Weights of a small masked image model: encoder width 128, 6700 steps.
Rows from block 5 of the encoder of a small masked image model, named by matrix and row number. Rows with one number within an expert belong to one neuron, the router's apart. Each number is 500 + 25 x the weight over its row's rms, rounded and kept within 0 to 999. All counts start at 0. Numbers have three digits each.
Before each expert's rows are labels from the 100 images, of 14848, where the router gives the expert most weight on average: "colour at peak" is the nearest of a few named colours to the mean colour under the peak; "peak at" is the part of the image that holds the peak. Only what is clearly more common there than usual is listed. The data: regions of photos with short descriptions (Visual Genome).
# router: router (encoder.blocks.5.mlp.router.weight, 16x128, trained with AdamW), inputs 64-127
# up: expert up (encoder.blocks.5.mlp.up, 16x64x128), inputs 64-127
# down: expert down (encoder.blocks.5.mlp.down, 16x128x64, transposed), outputs 64-127

# expert 3
colour at peak: blue; cyan
peak at: top left
router.3:472524492465497511507484512481453504503527499449466509471555529488532525507479492481503522477484491464521519557531473498522477496512519508532478505463482466509536506516541486558511525514456451
up.13:495515467477552509512496477519487492514484517505481476502492508451530528497515508501465498522495508494498492502477504487506540490474510498481491514470477443482473483548488486519519506479496452
down.13:514485477515512504452552492517509485512473522504532511544482479531537532529449534506490515519543454458504497501538438514457514504493496493524483528502478466532486503486500549519476464516469482
up.14:469498526509499475528533530521482517514509472496492492498473519472490493492555474525516479474488526477474485492522516484546475507530506482558475531464521467486519501516493467484494491530492515
down.14:508466491510506535463488465504514534516454454512508527531517490502492470477484467445479519485495498504479526516494513497468463478506523514505527514506451492524534475513508484512463469490485498
up.15:476511477500551496503533493498505501505495517498475463463520501508557505511442546469457520547518465450487517534522484523492424517509497504486471487523502512503483540495497485516483501453520529
down.15:451456467504508509472511534453488534532463493517526507525526517520515521542465551475496526484528505480474534532515503546510516527493510443449517511507527498503485555498452497513482535490513506
up.16:479518519497496497474514506485471479551514548547497498514493511505506520502509486498460477504509471504540511488511512462498547513487504494468530519439523538464505475487509506479524487474561481
down.16:492503490505528504426484490470510486483525528496521493500489485536509475452498523520476502470508506511496531485526507502485535535466502457464522461527510530492449536463558530493481517520506484
up.17:474491516545532501516535493530506529492536470478470493508532524455518544502487495515526510511464504515517509479517505515447497489481504469461443454439519496528565496502503530482453454502513504
down.17:504506506464483481486539485466493512503479497512466509413500500471528466485487510521504506493549487486531476444522516517516482519457538505481491525482531493506501532507498518492450551491514525
up.18:510507545467479527544514483489543524482519532529519498490485516504488548496474438525495550471473518471475480510476503520530506463522482569533480525493483481480494506523458520527523475518496527
down.18:456458536489505457532500490480495490495476540508465523504511515519441536515510523480457489494480480480537529494519515497531540516511530519569508516494493498488497513498513533491480515530501504
up.19:492482497487511458452507528528501544428493497488538500494479533528487513534501523493559534520519541507511513535512528507501500506503524478505519499489501489519530465457505508493486472480501526
down.19:477461494438477459474459474527495524467525465480498495478470517476477469491496507458484497473463491518476513516446526469513505516493472466521485490484450460503518478494514490498518482518478467
up.20:517481470526487522529500506516471526439484522502511482472483510482549505474543504472528518487490514506493477518489485482510471506515522542480504480490517500469548469467557502520527492492471484
down.20:449506508517489515496491515548489475560500458520518517519504538456472471520477456512507533521507552470510456507462516533477520486498503496543485459454474467510491518503494514489483478512478478
up.21:535486490532483496513503506508502520492537511507529471540502467511524477458509474530481515459540515494530506493468488498505464489511528492511489519497508430500494492529509466500503489508485553
down.21:530495492469457530494493505472515504461521486498509543535503491501488475515514509453468508490498536469448520494499471532521487513469495499533488520525477493517505510492521486539503462497473497
up.22:504488480518497439508458528533491483506484496505468468512523520508473507489499514555483463484504486485478455508496539510475529530517502528548493521484557499462538509494506497522513537472470490
down.22:499456467520502455542498495515475489486479489527499541476499464477516513480507488480510523502521497507502528527433506467450514473479509511483475528501509477458449486510483506508493491494481440
up.23:504512451507514496523508474489510499526488495508492462507516496463509517519514501508513487550493498529482490474487486499445500500523467474491479498522513498533505524529550501464482465549545479
down.23:518487510485495488480473541504512502471508521520464522517485515546469519508521517492484469473490498496485463519485548516484472508473467496503520462488477497436526580508505530515533478545531512
up.24:518466483524552501484437521504457530450486501529481492509510481531516484501467489474496463532477518472462483494479531537524512507493519521532527532551512516519511461488476477529540537492486469
down.24:547487533516503475507506466501547519511476503518546506545483502527478531509492506475511515477511502528503505494509493491496558532494527527441507486489486493512496527500540543505465520525527529
up.25:513497430483488513487502462536546503495478515465527528479510518545499482500499527486464468491473475524556506502548543505509495510480512475490520499507538500520511472502495494500487483463507527
down.25:501483537505484474508496511512491470475482504515490499520500495437506448505458461498479524524434476500491457490524483527509517523535509495517497481528498479465492481537472461517556505551506510
up.26:520467456515493455505479524549495501494508523478502531470486474508484462470457462522492447498451531497544499490516519487507497471493484483483509485466485493500518459484483504499570465465478488
down.26:508479473509541507523518520487492471568456534486530462475515505515490517523506513456547525465486482533468482499496481504483519532515510507491511472465526490553475518507526498497517506488489499
up.27:504486508478454466528476511529511512541548491457550504482483481505536483505472477462488525502432525494444495503518476509523471441503484504563483564510492476487482452474486481495534471496466498
down.27:504487421477521518511465477487434505530539502488529476527504488478469486498526542509520464503502510468472490538497527532494539488519524465505512499519508506525519485480481472497532533454456510
up.28:524518525510481509459479451505492518506517477523508481503507529505512437458493547481500467527500487511501549506459504459491511499504546502483500495518466499473484502484509515499465485485476503
down.28:545512473459473533476529509499484490510495530514487482472520506545527520538484522496513442509482512506524522493513532528478514499459483536512524485492512523510479479495553506477503511510523491
up.29:499496522476451485514517527520487444505547496532496533455496501522508519521518479526522442467456491534505525503480528499502522492505479565452534514465507498469532521502490481483506515484559485
down.29:531513505514504509519493501484487467500511476508518479464502477460477528466527519483525492499484475525511486496533485509520550467501476519514507475481487521489524496504499508513455489517502484
up.30:500500502489460563497522480478542516523498548502504443488481528508518505494505482486525507491511513470507483526485476509511523550474487483445537471502492503513525539491504552521504487495487485
down.30:481496491519506515473446529489487533534517487537462509518505549468466470508492493524477480499520502504500497477514518507532475507549457479515553465482484519548470541486499469519469507523468517
up.31:493484513473495465524498509494515498551513472503432520491518500522499530460442532559535475503467528490512524472501529495493461503510453492550488492459505544555500514479462471494506489452478508
down.31:510473462497512498487531436486471484518476511524504536492487466454454474515445516507526530461500481501487511510470496503511478515487530527477512513496505512459487502503518552531523473482481488
up.32:500466452501464504514463488505472523530543484522480524491552456498490501468489499509520496510479494477486519477475479504495501483488494501544492487525495500546528490497500454502518503537536504
down.32:531509485474477526490529501496503464505494484517517491456481532461466460511557473457489565497493478519498516498492517534516452560460519481498524472473519472462487469456469498487534481496515485
up.33:464506484505472517475480530455473491532506485537526495476515490515534527524532509455562490522507475525528506487487479490452532516493489544492500554501527510516501501502444509506519508504468511
down.33:501519510507503480494465539467531480506469467492532505495492535510518519510500511532535453499517506494483458456486552505463486553482514499469474481508522500454492501451534449522469526505478499
up.34:486507500483528515455515495503540515531503496478533501523482500483464484520554514452481503495493494494483470500515504488493522535470451520506481498498479442500476489504478524555506534531424489
down.34:509512495531503511535496499521502496490471423511527502544512526496506535529559537518490531526515550498526482497515507508496476502480451499520471489502478495498525477522505476506492528514458500
up.35:531490481489513527539508483510534502509497445502503481467490512458524535487514490518457524506507487512504520480494517496477513476522529516470458513487528458532499482506481508476467474555491478
down.35:480457488483499454512520543523515490431512495460504498475485486502513465557482475523506485520478480472530477487476529498449486480486492548508494496518482503462510538506478518488466471483525481
up.36:528524494487498499510510495505545519488463523529530490519483513547534502504525471508510520421467522550512500495482549511515510508508477486551469519501503460496486481490487486474463493497447473
down.36:496476543489492449454439503492489537535487506513544520530546469491470455510504490503528519517485475515492490503481474518478514491518508464570551507499481485529551497513552489513499473500504488
up.37:513483519499496493497456457449495489485518537509450479479523533524453521470513520491503488510478490445475515494494544506443479476471478552505512514504527507487510552497485541539516516505469538
down.37:523455537517453483446501506457506514459515533538481507442496510502470504527452502530486516502480514529557497475513513513505519529489494481501549473547537547492554523518465533493523488497494517
up.38:479472513470478509489498473505487496453487508488482518485533494527488461522479501470513504514509500516497490512502509480513516499500556487468521456510519489471526494538515500522510495491524447
down.38:479487495471493490495495511552499512443515523513494526495527445520505504524480494499480508504475490514505473539559503471514512522485498522468534508484520533487519457499518530463510509474469436
up.39:491489475494468492477509489441528473543479481496547512442495516507485538531514564487520514542493509547515517464471467505461540514536491543491513493505501514465471466470478506500553564498480462
down.39:476473449522489508519488526463512522531534469475497500473498512544470534520509504489489483517509494591503455515478462476487457532504471490495503456494513501502459481477500457466526558513506529
up.40:496497455469510518484449533535513522506519515536472509511458445481552475475521483454494504489457503485474511530495501485537469497541469467461499491504451493518533465492502544474521511477477462
down.40:518485499465477541476489503483470525501524550541505494522474470480505474474477526471482445508487497499474500509472480504483486498557502452465490516520507497489515503501540521489517529508495439
up.41:486521497505506501530508526513493519528511521467476529470498512516494506533523468506478491474493532543479464534514512542511440474494514508498501500460545452514492493565545527527535543490474475
down.41:510507457520484448464529468505521477531488552498519513514533523491506523454478457441497535535515483523505503485519493496528485518493479469481482511507478489494507499507496504537474478499471572
up.42:500503507529470477492502473529481517420516517516498525523504529501512513549489483492519510478492515483513494504467479501511498482479476498516513470515462490511449498537536454503519492516462502
down.42:486465507497482466533503478525513511482528494549538522484499507518476519555497482486498501474530492488501531467471512521475487511560500510510507528512533493486510486511490470457488467533514489
up.43:532490489528538555508533477534517489504457482498523453508516493499508479472522473478463535496479469530466496497488469555496520499485528503487472503492501510496534505546515502497463443509494503
down.43:511536477477523548488512522491504527517444493501488534478524499564498470511523461524500491502534456486530484542515513496475494486484500520449472493541479467493487504485472493524516528475534490

# expert 1
colour at peak: brown
peak at: top left
router.1:491506499524514499513531523509501495464494489508487471505464502543528453532471499468467513541469450477496466496486457472489481529518527522516501538541479507503544534503476509528459508490482507
up.13:450494488515495508476483485512496464504480515490496481497479464533510480501486513464509495496453472509496510496508476509477484489527525486525487499477501519501455471507473485508523545494407467
down.13:549475501463501471492503483432488466495509536487456524516508464500534483455472502494467471492480492508520534473509501511527468554472504530437522514505511533503501499487528553471460511498514491
up.14:501526495530531526448486510538485486490522513534509454455495482485511452481488501495504533516518516461550540504552470550521460467477505512519499491528488492506513517530458489489503460538519499
down.14:538459489492522492495487521507487546497502497491549527501448505473459486532484484481467469493418506517469507496526490490515470486534481515498461495515516464524502507476515484510488497499497489
up.15:540513496535493473514496490499492533521467511487494455497515464557463510458503505503479485481489459514485486542464489527518525548524453495523526514534512492478474478499532536431509499515510521
down.15:482504543476530540509509528466496531537462507515488515492476512535486520531479509505515483489482469510541524508531493488490521510481487520507525484502570531504541500512496455518535513490505515
up.16:523487546490469421521535494456524486526507465473514502488550502476549480528525487501535516511493481463519509504494483519497514506521476510543482470474498503512510514461535515465493525478522477
down.16:500511489458494462476516520503485528495486454505443533537491458524454481495501546513505517479484472505512502479507493504534472531493485513535503482471502462495492561499571525523504510548539505
up.17:461500502538510467515510521503475512485501505575474484477520530509513484466510487506501507513465511503518501517513559496539467529507546462488553538480486539450477487466504504522461509513528527
down.17:535492491521513497457470513519499494533483486538467501498461459532519513476497500531538474515494488505476524538473506452523502530475481487503482487486515461462529469478528449497490506528507494
up.18:492515511511537529425502494458478497500523508516497531517509509482530509506471443477543517489508510497511516479469482519512507497491465505488482507488496552515484497488508474488500504506489493
down.18:526522497518445532527523455521519468472478507466455468506467519516507505498496455552488512492499484468496467526488484483499506464501485508495507510443460506491480448509492459497513496534502525
up.19:469478489521539502472514525532469514548471461530500525514500486523483487567510529467527500489532464504507511481518486513471527505524478507437497478490513489482500496495488503516428528463564477
down.19:511447492492482563508493508496501491465471477523497517530495469459500509525469505516482510486548453506492463533516490530473492493445520526502501465481513522471504520515510448518507487492517445
up.20:505514475515533495487458485487499517502488554499512542539523535513533481503476474543494520521474513489478494501513523492478544515485546490505536538519459481525481497507535492513502502475461510
down.20:554516518489497441490508514492499473527461518488536562499532505507502500500469517533529504506480528514515520469512507498464496499522475519468479494511514477492494493444526471491475534468546519
up.21:515519492495467482508502461526510505485449480514501462524527532471522481499497519514515540536496469479517534508523531509489507515512408520494534524514527513492485478534480508511509460510478511
down.21:489440507483518520516524484466488459462481513479515535501444468522526431516490482466522473518493502501540479491492506511508454522494455527482540480510517495526482501501501502528483445510463498
up.22:527459507509483486479471468516508511493477494510447484540468543571501545496537488471494498493513470522523447487505465499529511476475502513517531517506490482445522500484474472530506536501446512
down.22:498499496471522497493541523502495500549470492490480487491493494524482509513467468541487510498520532502509522481561496539495480475515491516506532491526492488534493545499513503479564513485543491
up.23:514474513498455488511507506516481542459509531496499487506446557525496513519494465505502475549500475531499552507517498511512505511535495536477510518530537435517538498475497503483457460496530520
down.23:487438485480532543516477533502469487508477501520492471536457490483530506512520518526472490532496525516506489471534553497488544486498484523521472508469562535524507478496548514506486549535506476
up.24:509505496510494511527537478473494562522483524487476500457516490433506508440484513524502508505480510473486527541466488507513507480490515479513501521503495469516479485524469476515517479526489491
down.24:473519480552458471519496491506494466489527457488446544494497503524480479516499448494495486494498516492485476493528537523514535522501477467514491492496507536496498479524472498466507508505440516
up.25:475496491543507508474465514508458511508464475503461485498498444461541490507518524459508509517504485476497506509521484508457531519464521533537489499472498447497523520497503503516551522554496493
down.25:481491482476475496545502500520538497478489476532468504512539534521481526513505459523518509482500541466541499482510541501506501466535536546539470514513471491489488531502473478516470499449480506
up.26:490487490472533567471497484456530540470496486484509507484473527488509540514504478498499536450526486500515496494484518537521479490523499478506484512477524471504534507527502494515465529538492502
down.26:507491506469512538507520523587523506508501490493516499453498516495517487490503506508509519455465514510504503504511510478513522501537466482481498513509536539506562443476540494523531484532508480
up.27:526479477462502500504542478509485552532508490516528486514516482502556511535438502478538481545483480515490524468466515513508474485515516497482521514482509537452484459510476465468468482494466529
down.27:494489466487504539498478464493508508480506518502520433511463539510518470494490485514524500497524481542481511509475519502503502524481467479480502462480487521481473499480475474569454510498515477
up.28:470495513494509523449531513507471469494501534477531485460496536502487509493461506519526478477491484513485509538476495516496514446491508531550526539493504524522500479474533471494498482500468517
down.28:481546504521487485517525507518525470461436509548502477446476506478479461516490426497533463479490476502537516497449467490486508507473533512477518533529507500498468472494469516485534448473524497
up.29:496550488505501525450524493454489457532479470533502517482486515504497468525486522494519524459526521510485459526486467482544537524463496496515526469510498473479495562504473518526544506516527514
down.29:471520519485498467430479482513525507535458528500516532535491549500462514503509500499541509504483454475526470471518494479526496509440456504480502510498477541482506504481539506507473529508485540
up.30:505523490517500517483541494465509509479525492450506516532525531487495495508522519510476504475484487499451502537470473532511485490430449472460498485475538473503501502486505514515545465519497483
down.30:505530485517473464538497507543504487515519492521517506458493433526483494532533545527540543524512484526503510481497506534501514450523471533474497513504453494527500484499485522480436523487509497
up.31:507482459514505551536506469515516477520472490539493492477490483518492507489487535459522519509492498520485468488568494508486515506511501500490504518439501475441465480506500464488456511503514477
down.31:528497522499496466521498492483479503505509526461523525491501509520498513505525494494509499488446511475489505519504478458548503492484522463481495495469479512524513527481518542505511468498535482
up.32:493488573485496482488458535465496478499500505522525512461505542532494494525505525529478436467489503528484503477517472475557517479527508514475492512496534515479492515516499479457518478530499477
down.32:489489532491472496516472562478447502477483508465470483482527532515496491522532543531485487501497537532522538484520522524492483499483507541535505533479511539540481524521473502442483496498482462
up.33:480480541498509509480467493490513489511558547497489520500490498461497526501501534489475515470487483524479494478518446481511476515449530513449471483483514473475470486544514508505485492476510457
down.33:529543434541528521522511491455470504491504445493508507508537512535504499503461502544482488491500485480458502528473496506494505523512491534540463523500505507479501473496477513494508507510517533
up.34:490489494490461538528520482505523560509480459523474517498501478480462484452448521505536497505536494531549504500496482518534474518510479506500540515504478472544499519507494456501515517502444540
down.34:526481463483451492485516545528481501508478487488511536502518482539477425506505496529523504474489516496481495485515446484487449489499523498524484490493499503509490529471486534469509552513479477
up.35:468508476507453497543477521473515517456504557546503491497473537533525506468475452500493534510503540503512474525501517474495455503569495524444509444513507483530508492475495532521482504502540477
down.35:456465508486523519468469529517468498568501493499511522511512530506463482458496496506493472512553505512476479492482497496515483485494505488528515507497475493526548490465552492476445467494459505
up.36:514534490451485458508480503490501497470497493498493506463496468528501488497484508494479487480467526463494502486493521449487475480510498504481469430487515517494487499494520509473533487478468504
down.36:489520512476455480527462477496502461550498479504512523521502533495460461472504546452484501462488516502480519538459472486492490533485482507496481485517470482509499527497520486467470496520468441
up.37:492469500525534469532460545514462496477474483491496500441502452510510497461499468521496497481527483536502552497479490476467498511499489505477491535499524468500471491464477483486439492485509431
down.37:494457527543497509502521494516477468444494481505489487527470465504495472446545518496498473483512542503520488494518528489482491510463504461468510528457476520505533493525503508518490492512493490
up.38:496513519505519518533516452466505546516569491489499486525514500530521508525497484512492515505509475519481521521564511506479483497546512471482483510476511472493484488468478479542494488455550535
down.38:509443482520479466502436486502523492483540456490515452499456504513535557492502521513494495498522505478501460498510498508483528510478491524505502492460478508484528524500458513495473504480483501
up.39:512514519481510504510530516451489552507503456530505503528534493515512509494522470521490507494541489507509498515498511462503522508546523502517479540509512502507486485506527538481493494519458464
down.39:518509519486491476511473480459530490487489492458479477526501473479571502578477496457510459518486494499490525474483500500457489486469492453498478480540498466481524501489506494531491510492506516
up.40:482518488530515510501499500501523496525497505454476519523491468514479483525495440499492498506477516533485474482505502530543532555477483460464513451492479467492485499538518484496441503494502480
down.40:544483525510509504504482520508498502492502477567512550484522465495558516530467509514490531519524467497519522492539516520462526491531488519456457471533480489461496477498453511510448524491483516
up.41:539466510494501545512513481481538515498454492506492533502452487511465479477493505490491525506538504504464539520452478452528496474501527490492464488504523499497480488498529518458516465488440483
down.41:489502462512498516538520462536574514538500517547518473501475517499505493455509460517549444525493500507477491516492494477514504515503483512475512505497551538483468451480461504506529529523486489
up.42:496491523507493484544512475498496509516524525493461501532511525516545488519517487500489551506454470476449517483533437480481463467461491492474473531488556506497471562498494495517521492516489494
down.42:500549513509465486485518530491513530512524524497512482481531548516470524516473459505478518505519529490468476474522494481479502502483480476516473493453518488477471468488534511470504424500480472
up.43:467508523495505531488489491443514428480478501515518456468477534512468477499563531516470443481468540521474511502500458466503510476511478513529504460497503531519485537493558529497537536501504504
down.43:480547451489499473531439480563504493483490557470525484485501529486504516485516461532475515545525471535501487502494486486516519496478521473541537558516472525503511525468483520477482450509479474

# expert 13
colour at peak: pink; orange
peak at: bottom right
router.13:534518517504515513514520511455544444522489486527503526448525497467532505464537497502521479482484490481494465525540501493491449481489473539489476518474506466489495552549519485476522486498536496
up.13:460490506492535522507542490495537507530472529493479510514543447498526522521487501497535501517534499471459520453510478490470488524496468546498503492466499466490495498506534480524472466486531472
down.13:468486555534505486509523486487486473488497502504482490524530511493500520531445502486498540529508496479484501516499551504523527493521532495531467514462496460515470470482525510496501529479509483
up.14:510533498475534461498557510501481487497525502488499486482526532496516522517426488486490527531493476544458493483491452511504490499505498479490541488534516516451479540480536479481536488498499498
down.14:518533478456503490485510517506512483537476518543509506514487509500509581490450508488476537522489483468471507481541481520498502496521534496512500503514520511448503503509516499521499500498488489
up.15:471492497472518481482516490509489478494480501502493494531483529483501482458520495526468492491531481485491488474527534497518504535493495476507502530530478482499501491514529459465476491498430488
down.15:483519509537504463485565514529511450502462539480502508515508525478487520488483467530493478472520504503539464500472548520480488471527445472494510501517536522534506527542504465498507456516501540
up.16:502513482505514479474457539505511486520521487465499527504485497445533539453516506524494525499526471487480449478490464501479531476515480485501497541518509480503468508521488498512483485489528512
down.16:499487535504502515471469517492512513506512525498493517523501517465488516496503506539479488480454484468474536504533506502488480526513458484493475491499508469494508505492483493517513473482535525
up.17:497474529491454491489526483497515538504488496503512531505515483486474488543465469514528493496496520499466508529510542495506463506463489478522478477472496491491501458482498524496481488502519459
down.17:436464513462524519468478500490507518531513526522521472502514507525508460488508483528533485488543513531478507497518510505520470534497528483494452485501515487502503494443489457493496528534510465
up.18:511472484530499491484452500511482498530514506495492545532458473535541535477525491483476521512458483515535481509484501457528465512492473487448501498497458487484513473482518512466543523505526503
down.18:472538513516518489487490489518460470492500516476494510487517458508524480482511507495521496502523523501511454475482495570554497518508492492480514516478491471486487521587473503508469532473525472
up.19:501492492508475475461447471534488476501503468478492498519476498521424492511478469552523510491498484479487517472510516490503498505471451519502492453465528501492477507494476473463536501532515444
down.19:524482480517527535465506502481503509543521488499534476443469545540494527527538470510551520513566515500431498471493494474531490520502504511487533521514508490472528485496510495481517519514484472
up.20:516525505507538454465441485503493472503486436500523508461521459533527488538537497540501495462520473467505512459504474539542527494528476492524454467458485495517492478511502504540508478486474469
down.20:462475509502491483486515505487473493477527496503459542482489483497451492526505496544489487510497509484512511460532509456483482521508511548541556528503511514496535502464509495461490481472528502
up.21:487453473517511457493450490512455484525524519513473467525481479522514489490445517494485496511522488499526513486484498479496530509507519487471528506526455523485547504509510508467533472488538486
down.21:466481454519464497501487477516527525529524544497515502542526482546521473482509464437500492562459483548496486465513504506458536512478519502460481524544492492495481503491516516469484548470502488
up.22:482512492521493437555520535507479491533485496473501553504500511527447538480448503520534487491551491525458499515503519476539474500506527500475469489509527502442461470474490490533502481490530469
down.22:506456434462460502557512536531525527520507498496510490484508501520473521438465488494480493488515529513500501483456477483482484486495552516500535456483485538456485495510524511536508464454484498
up.23:551455569529491516510502480514471486433509464483462502475503523519509519487485508464495493503503507456488531462489514482450508536484480511479470503534509508482496497493486501479481452492481523
down.23:523485529541472506502539483508513493495483493503457552443523515480483540514495483500536465520519503492557521505551485478507458493498502477490470540520503541481505494477503502470448487522491500
up.24:485490556528496471483483496467464487480483522505502495506560491485453515514502475521511508484474507455436505533514466552465469499538495513539482544477508500485503464510487482515519527499508514
down.24:467497470508481545483522511506523497489450533509486502477523509476513483477513473516525463527538488511526536536540485503507532564483506486477496521488537495551448534510530462486495536492492519
up.25:487542496514458479503521495546489557502521518523473513511538513507499506481480500482474526505534489477436490505479480488539503506459538478512472531504478497507498478522495502499491483541490520
down.25:485548506545507443500474497506504509495469458502503521490509482466521506531485494511488515508484516489483500480546524553500493504483450500505465482480494513479475475535465490488509531495496478
up.26:480528467490527466484450522510534467485497554512495492507516527484515527470520479508469506521510498498504473498499520499482522548487467484551503504485513499490516505527551501500476507477501464
down.26:462544516481498478503477489490484472535492524502530484532494488436530483465539488486464464531510487462510487499504513501482481561500466481535485504514510503491505462494532497516491489526510454
up.27:535526472484500519490494464535485454467504499488504517489477522500497499519550472489453533527491483523487504510462492509470513440506547518485489445517520494509476502511513492508470480514485474
down.27:494518527488480487491537486504467502482518478493452527508474506502479515464492508491513490512506498524503525504496478488468473488552508491475504493540535541508523436530483480500535487564502510
up.28:478475495516511479502514482479475521532488451502499489503502504487490430512438506488524486487521525532481511494494460521492527484475513511453546486502528503537522482501472504492513487510507494
down.28:446521456526538481525454511480505477506473531526481549474501535501456498505498533516500493455516522498519488481490458512472506544526509545486502498527509491527493472536531533509509513504511482
up.29:499539525517518448474491528552487499488527535511504496530448508520511491515480444477498557470456476527489493521495477525516504475569501524501518497539503492505505494464509519510501563493497509
down.29:507535437448488493493569507472554494490510567492528524495511484507514535535482490528519492459513444505479499484502468504487506486478488484507510537507539514500496520501499516532493526516512493
up.30:515517485534499492480511500491510480485481486516489534506504450456467498537520495484471522486508500531471511480523474517515498463486480500513512490522464516500468490540497447512513499499453548
down.30:527501512496500495461500503494505549529514522499486500489527519537506452535487502525481515517532492480519509476557475507533529455455507530522527528544451495470502536496503490501471485484497496
up.31:512508545535532511484506518513479507515513551487499511463504479529469499484520477458465510503483529458464501523513424541475526503487503478496513446513540536467487496510516511523531514495492520
down.31:473484493516519493488499518476491516502533477486497491469447439545496484508529466483472495489502488498486494505557484470478518525431492488477492479471542522511481453472467512492516548503456525
up.32:513533469509523463489493472488534489529553500472479501511538511501510532514547512506509473494508493488504509469498486484533464470469531558500482507457488470484500516524504532501504502495556457
down.32:473443508524491499536505473482497459507473484516471520462498496484475455476473505474479507512442478494532571464473488523478479483501515521528466504498474481492476469508461506488479488512506503
up.33:519505488516459478500507496470523508439488506539494491516492524516530509545500521477509510530447471506483520503511476455501454541520497490494526493498482490477510503476499492516504462492513551
down.33:519513521548470520486413490515507474481479517532498504486465505480541517481489538467489489501522477487524475535533522507511473498506467435514526487530460518487487540475510473487504484475489542
up.34:455504503504468529490490485481511449471520538454516507485466505505468506550492518497505489498488511531463482494461481498498507467516519536525531478500495459512525530514506491534562510559519483
down.34:489486491472530456480532488481451515495474488498523504546498517498456472533500491538485467469507479522493482470477513498502475518424500519515520513478502474552512500519552513496526503504506500
up.35:530472457447506538516517489505560498557520485443507554466504501517509490498539519497502451534486483514457528478481453483523528476494495519487485511521512497533517497512518491513486502499496506
down.35:525495496516544493503498515504455510467483436439491480489482530505493473527479515497523530506500534476456484514477518496516499516520519484537442453449472492479513452475517529497528508526525501
up.36:523459511517539472479526545511525543503508530483489492460495570471488528509485488477525547485496494485517490513509494501509523558502525468578515493480487513496524470484502486479525502486476529
down.36:527501480527493473487494455521531479504493486497478530467502530494521513492532491502544513541492494473512489476496479498497487504508459540550515473499508520578539538509507508487498510471458513
up.37:532511496496482511519506478506501493508543453438481538502558477456466503545495475503489530511501501522512510449508477479491499512503526509532473517511477453510505489515484468501493425552503506
down.37:541513541499501445549501497528519529530493514483461502523512492487456524535472494498517505504489529458520524474482511504503470494528475536495498500488487462473492488503519494500488492498507527
up.38:499520429506480511470481527509554504466465507477471503497452509521523497453536498438486476509506521460513520531476514481504530509521547501495491481501484522508528467531546510479521576504495473
down.38:495502450507508542493546556500483501495498513520496440483542479483512502484516487508511451527503551459511533473469509516487497501525484510478550499498505498524510515554485485499480479450529509
up.39:518507506517447529554463469505540459493480476528500482497473501506461461507493496517516513489531512516471474493454492477472530484486493473513504465531528510492495500470492508534566517485479499
down.39:509547464487485497552504540472510474529531503485523484477502463488519467537513469508489442502513515538506482507485500510476523517487520497529514496496518516490482500502440525512502500457524464
up.40:488455507482482475536514523490517487541491448528440481507536517459492511529439514547533489447504480520529508526497524516478528501513469530538528525494477554483471505478468461513515475519498510
down.40:545499512493478505477473514510506520484459496492498511568486526505526491483495523520486509518487488475524486480493512477473522515501553537517475503508506534498508492502472504479531493533540456
up.41:501459488514513515505481477513463503481473458505469501496533445544548504470548501504469495461514480499497527508529475494463507461510525512518490522489530512491519512546532471508426450484468456
down.41:489485534506457491531523555493468509467492475497449507529515495530501472504506481563517510473480493522487500523506519470475472486476522504516454527514508466441532491488533482522492506495487456
up.42:511510519498449527503487509471491439476527496495475497439498543531520507520556500486502479476520469561488521466478453495537455506495507513455524519473486531507476527493477522507466481477489488
down.42:532537515527499500493504489478487503503509470528505473501506547485528507501519515482512524465500499544500464539451464503541470479521482502519494488454441512486511519511493523486489468565523507
up.43:477496475521492490538472489500513493494564501521481525518502475488493523535539529477484523505488492497483498479522450489548481505482488505479555505473475491485495483472519500521504486474483526
down.43:487534490550493528482496477507509517479545514545512479476520478496488479537515554487536564460514537512501527525549502483515502531484500494496527514493484466520518502494461500507485502506536522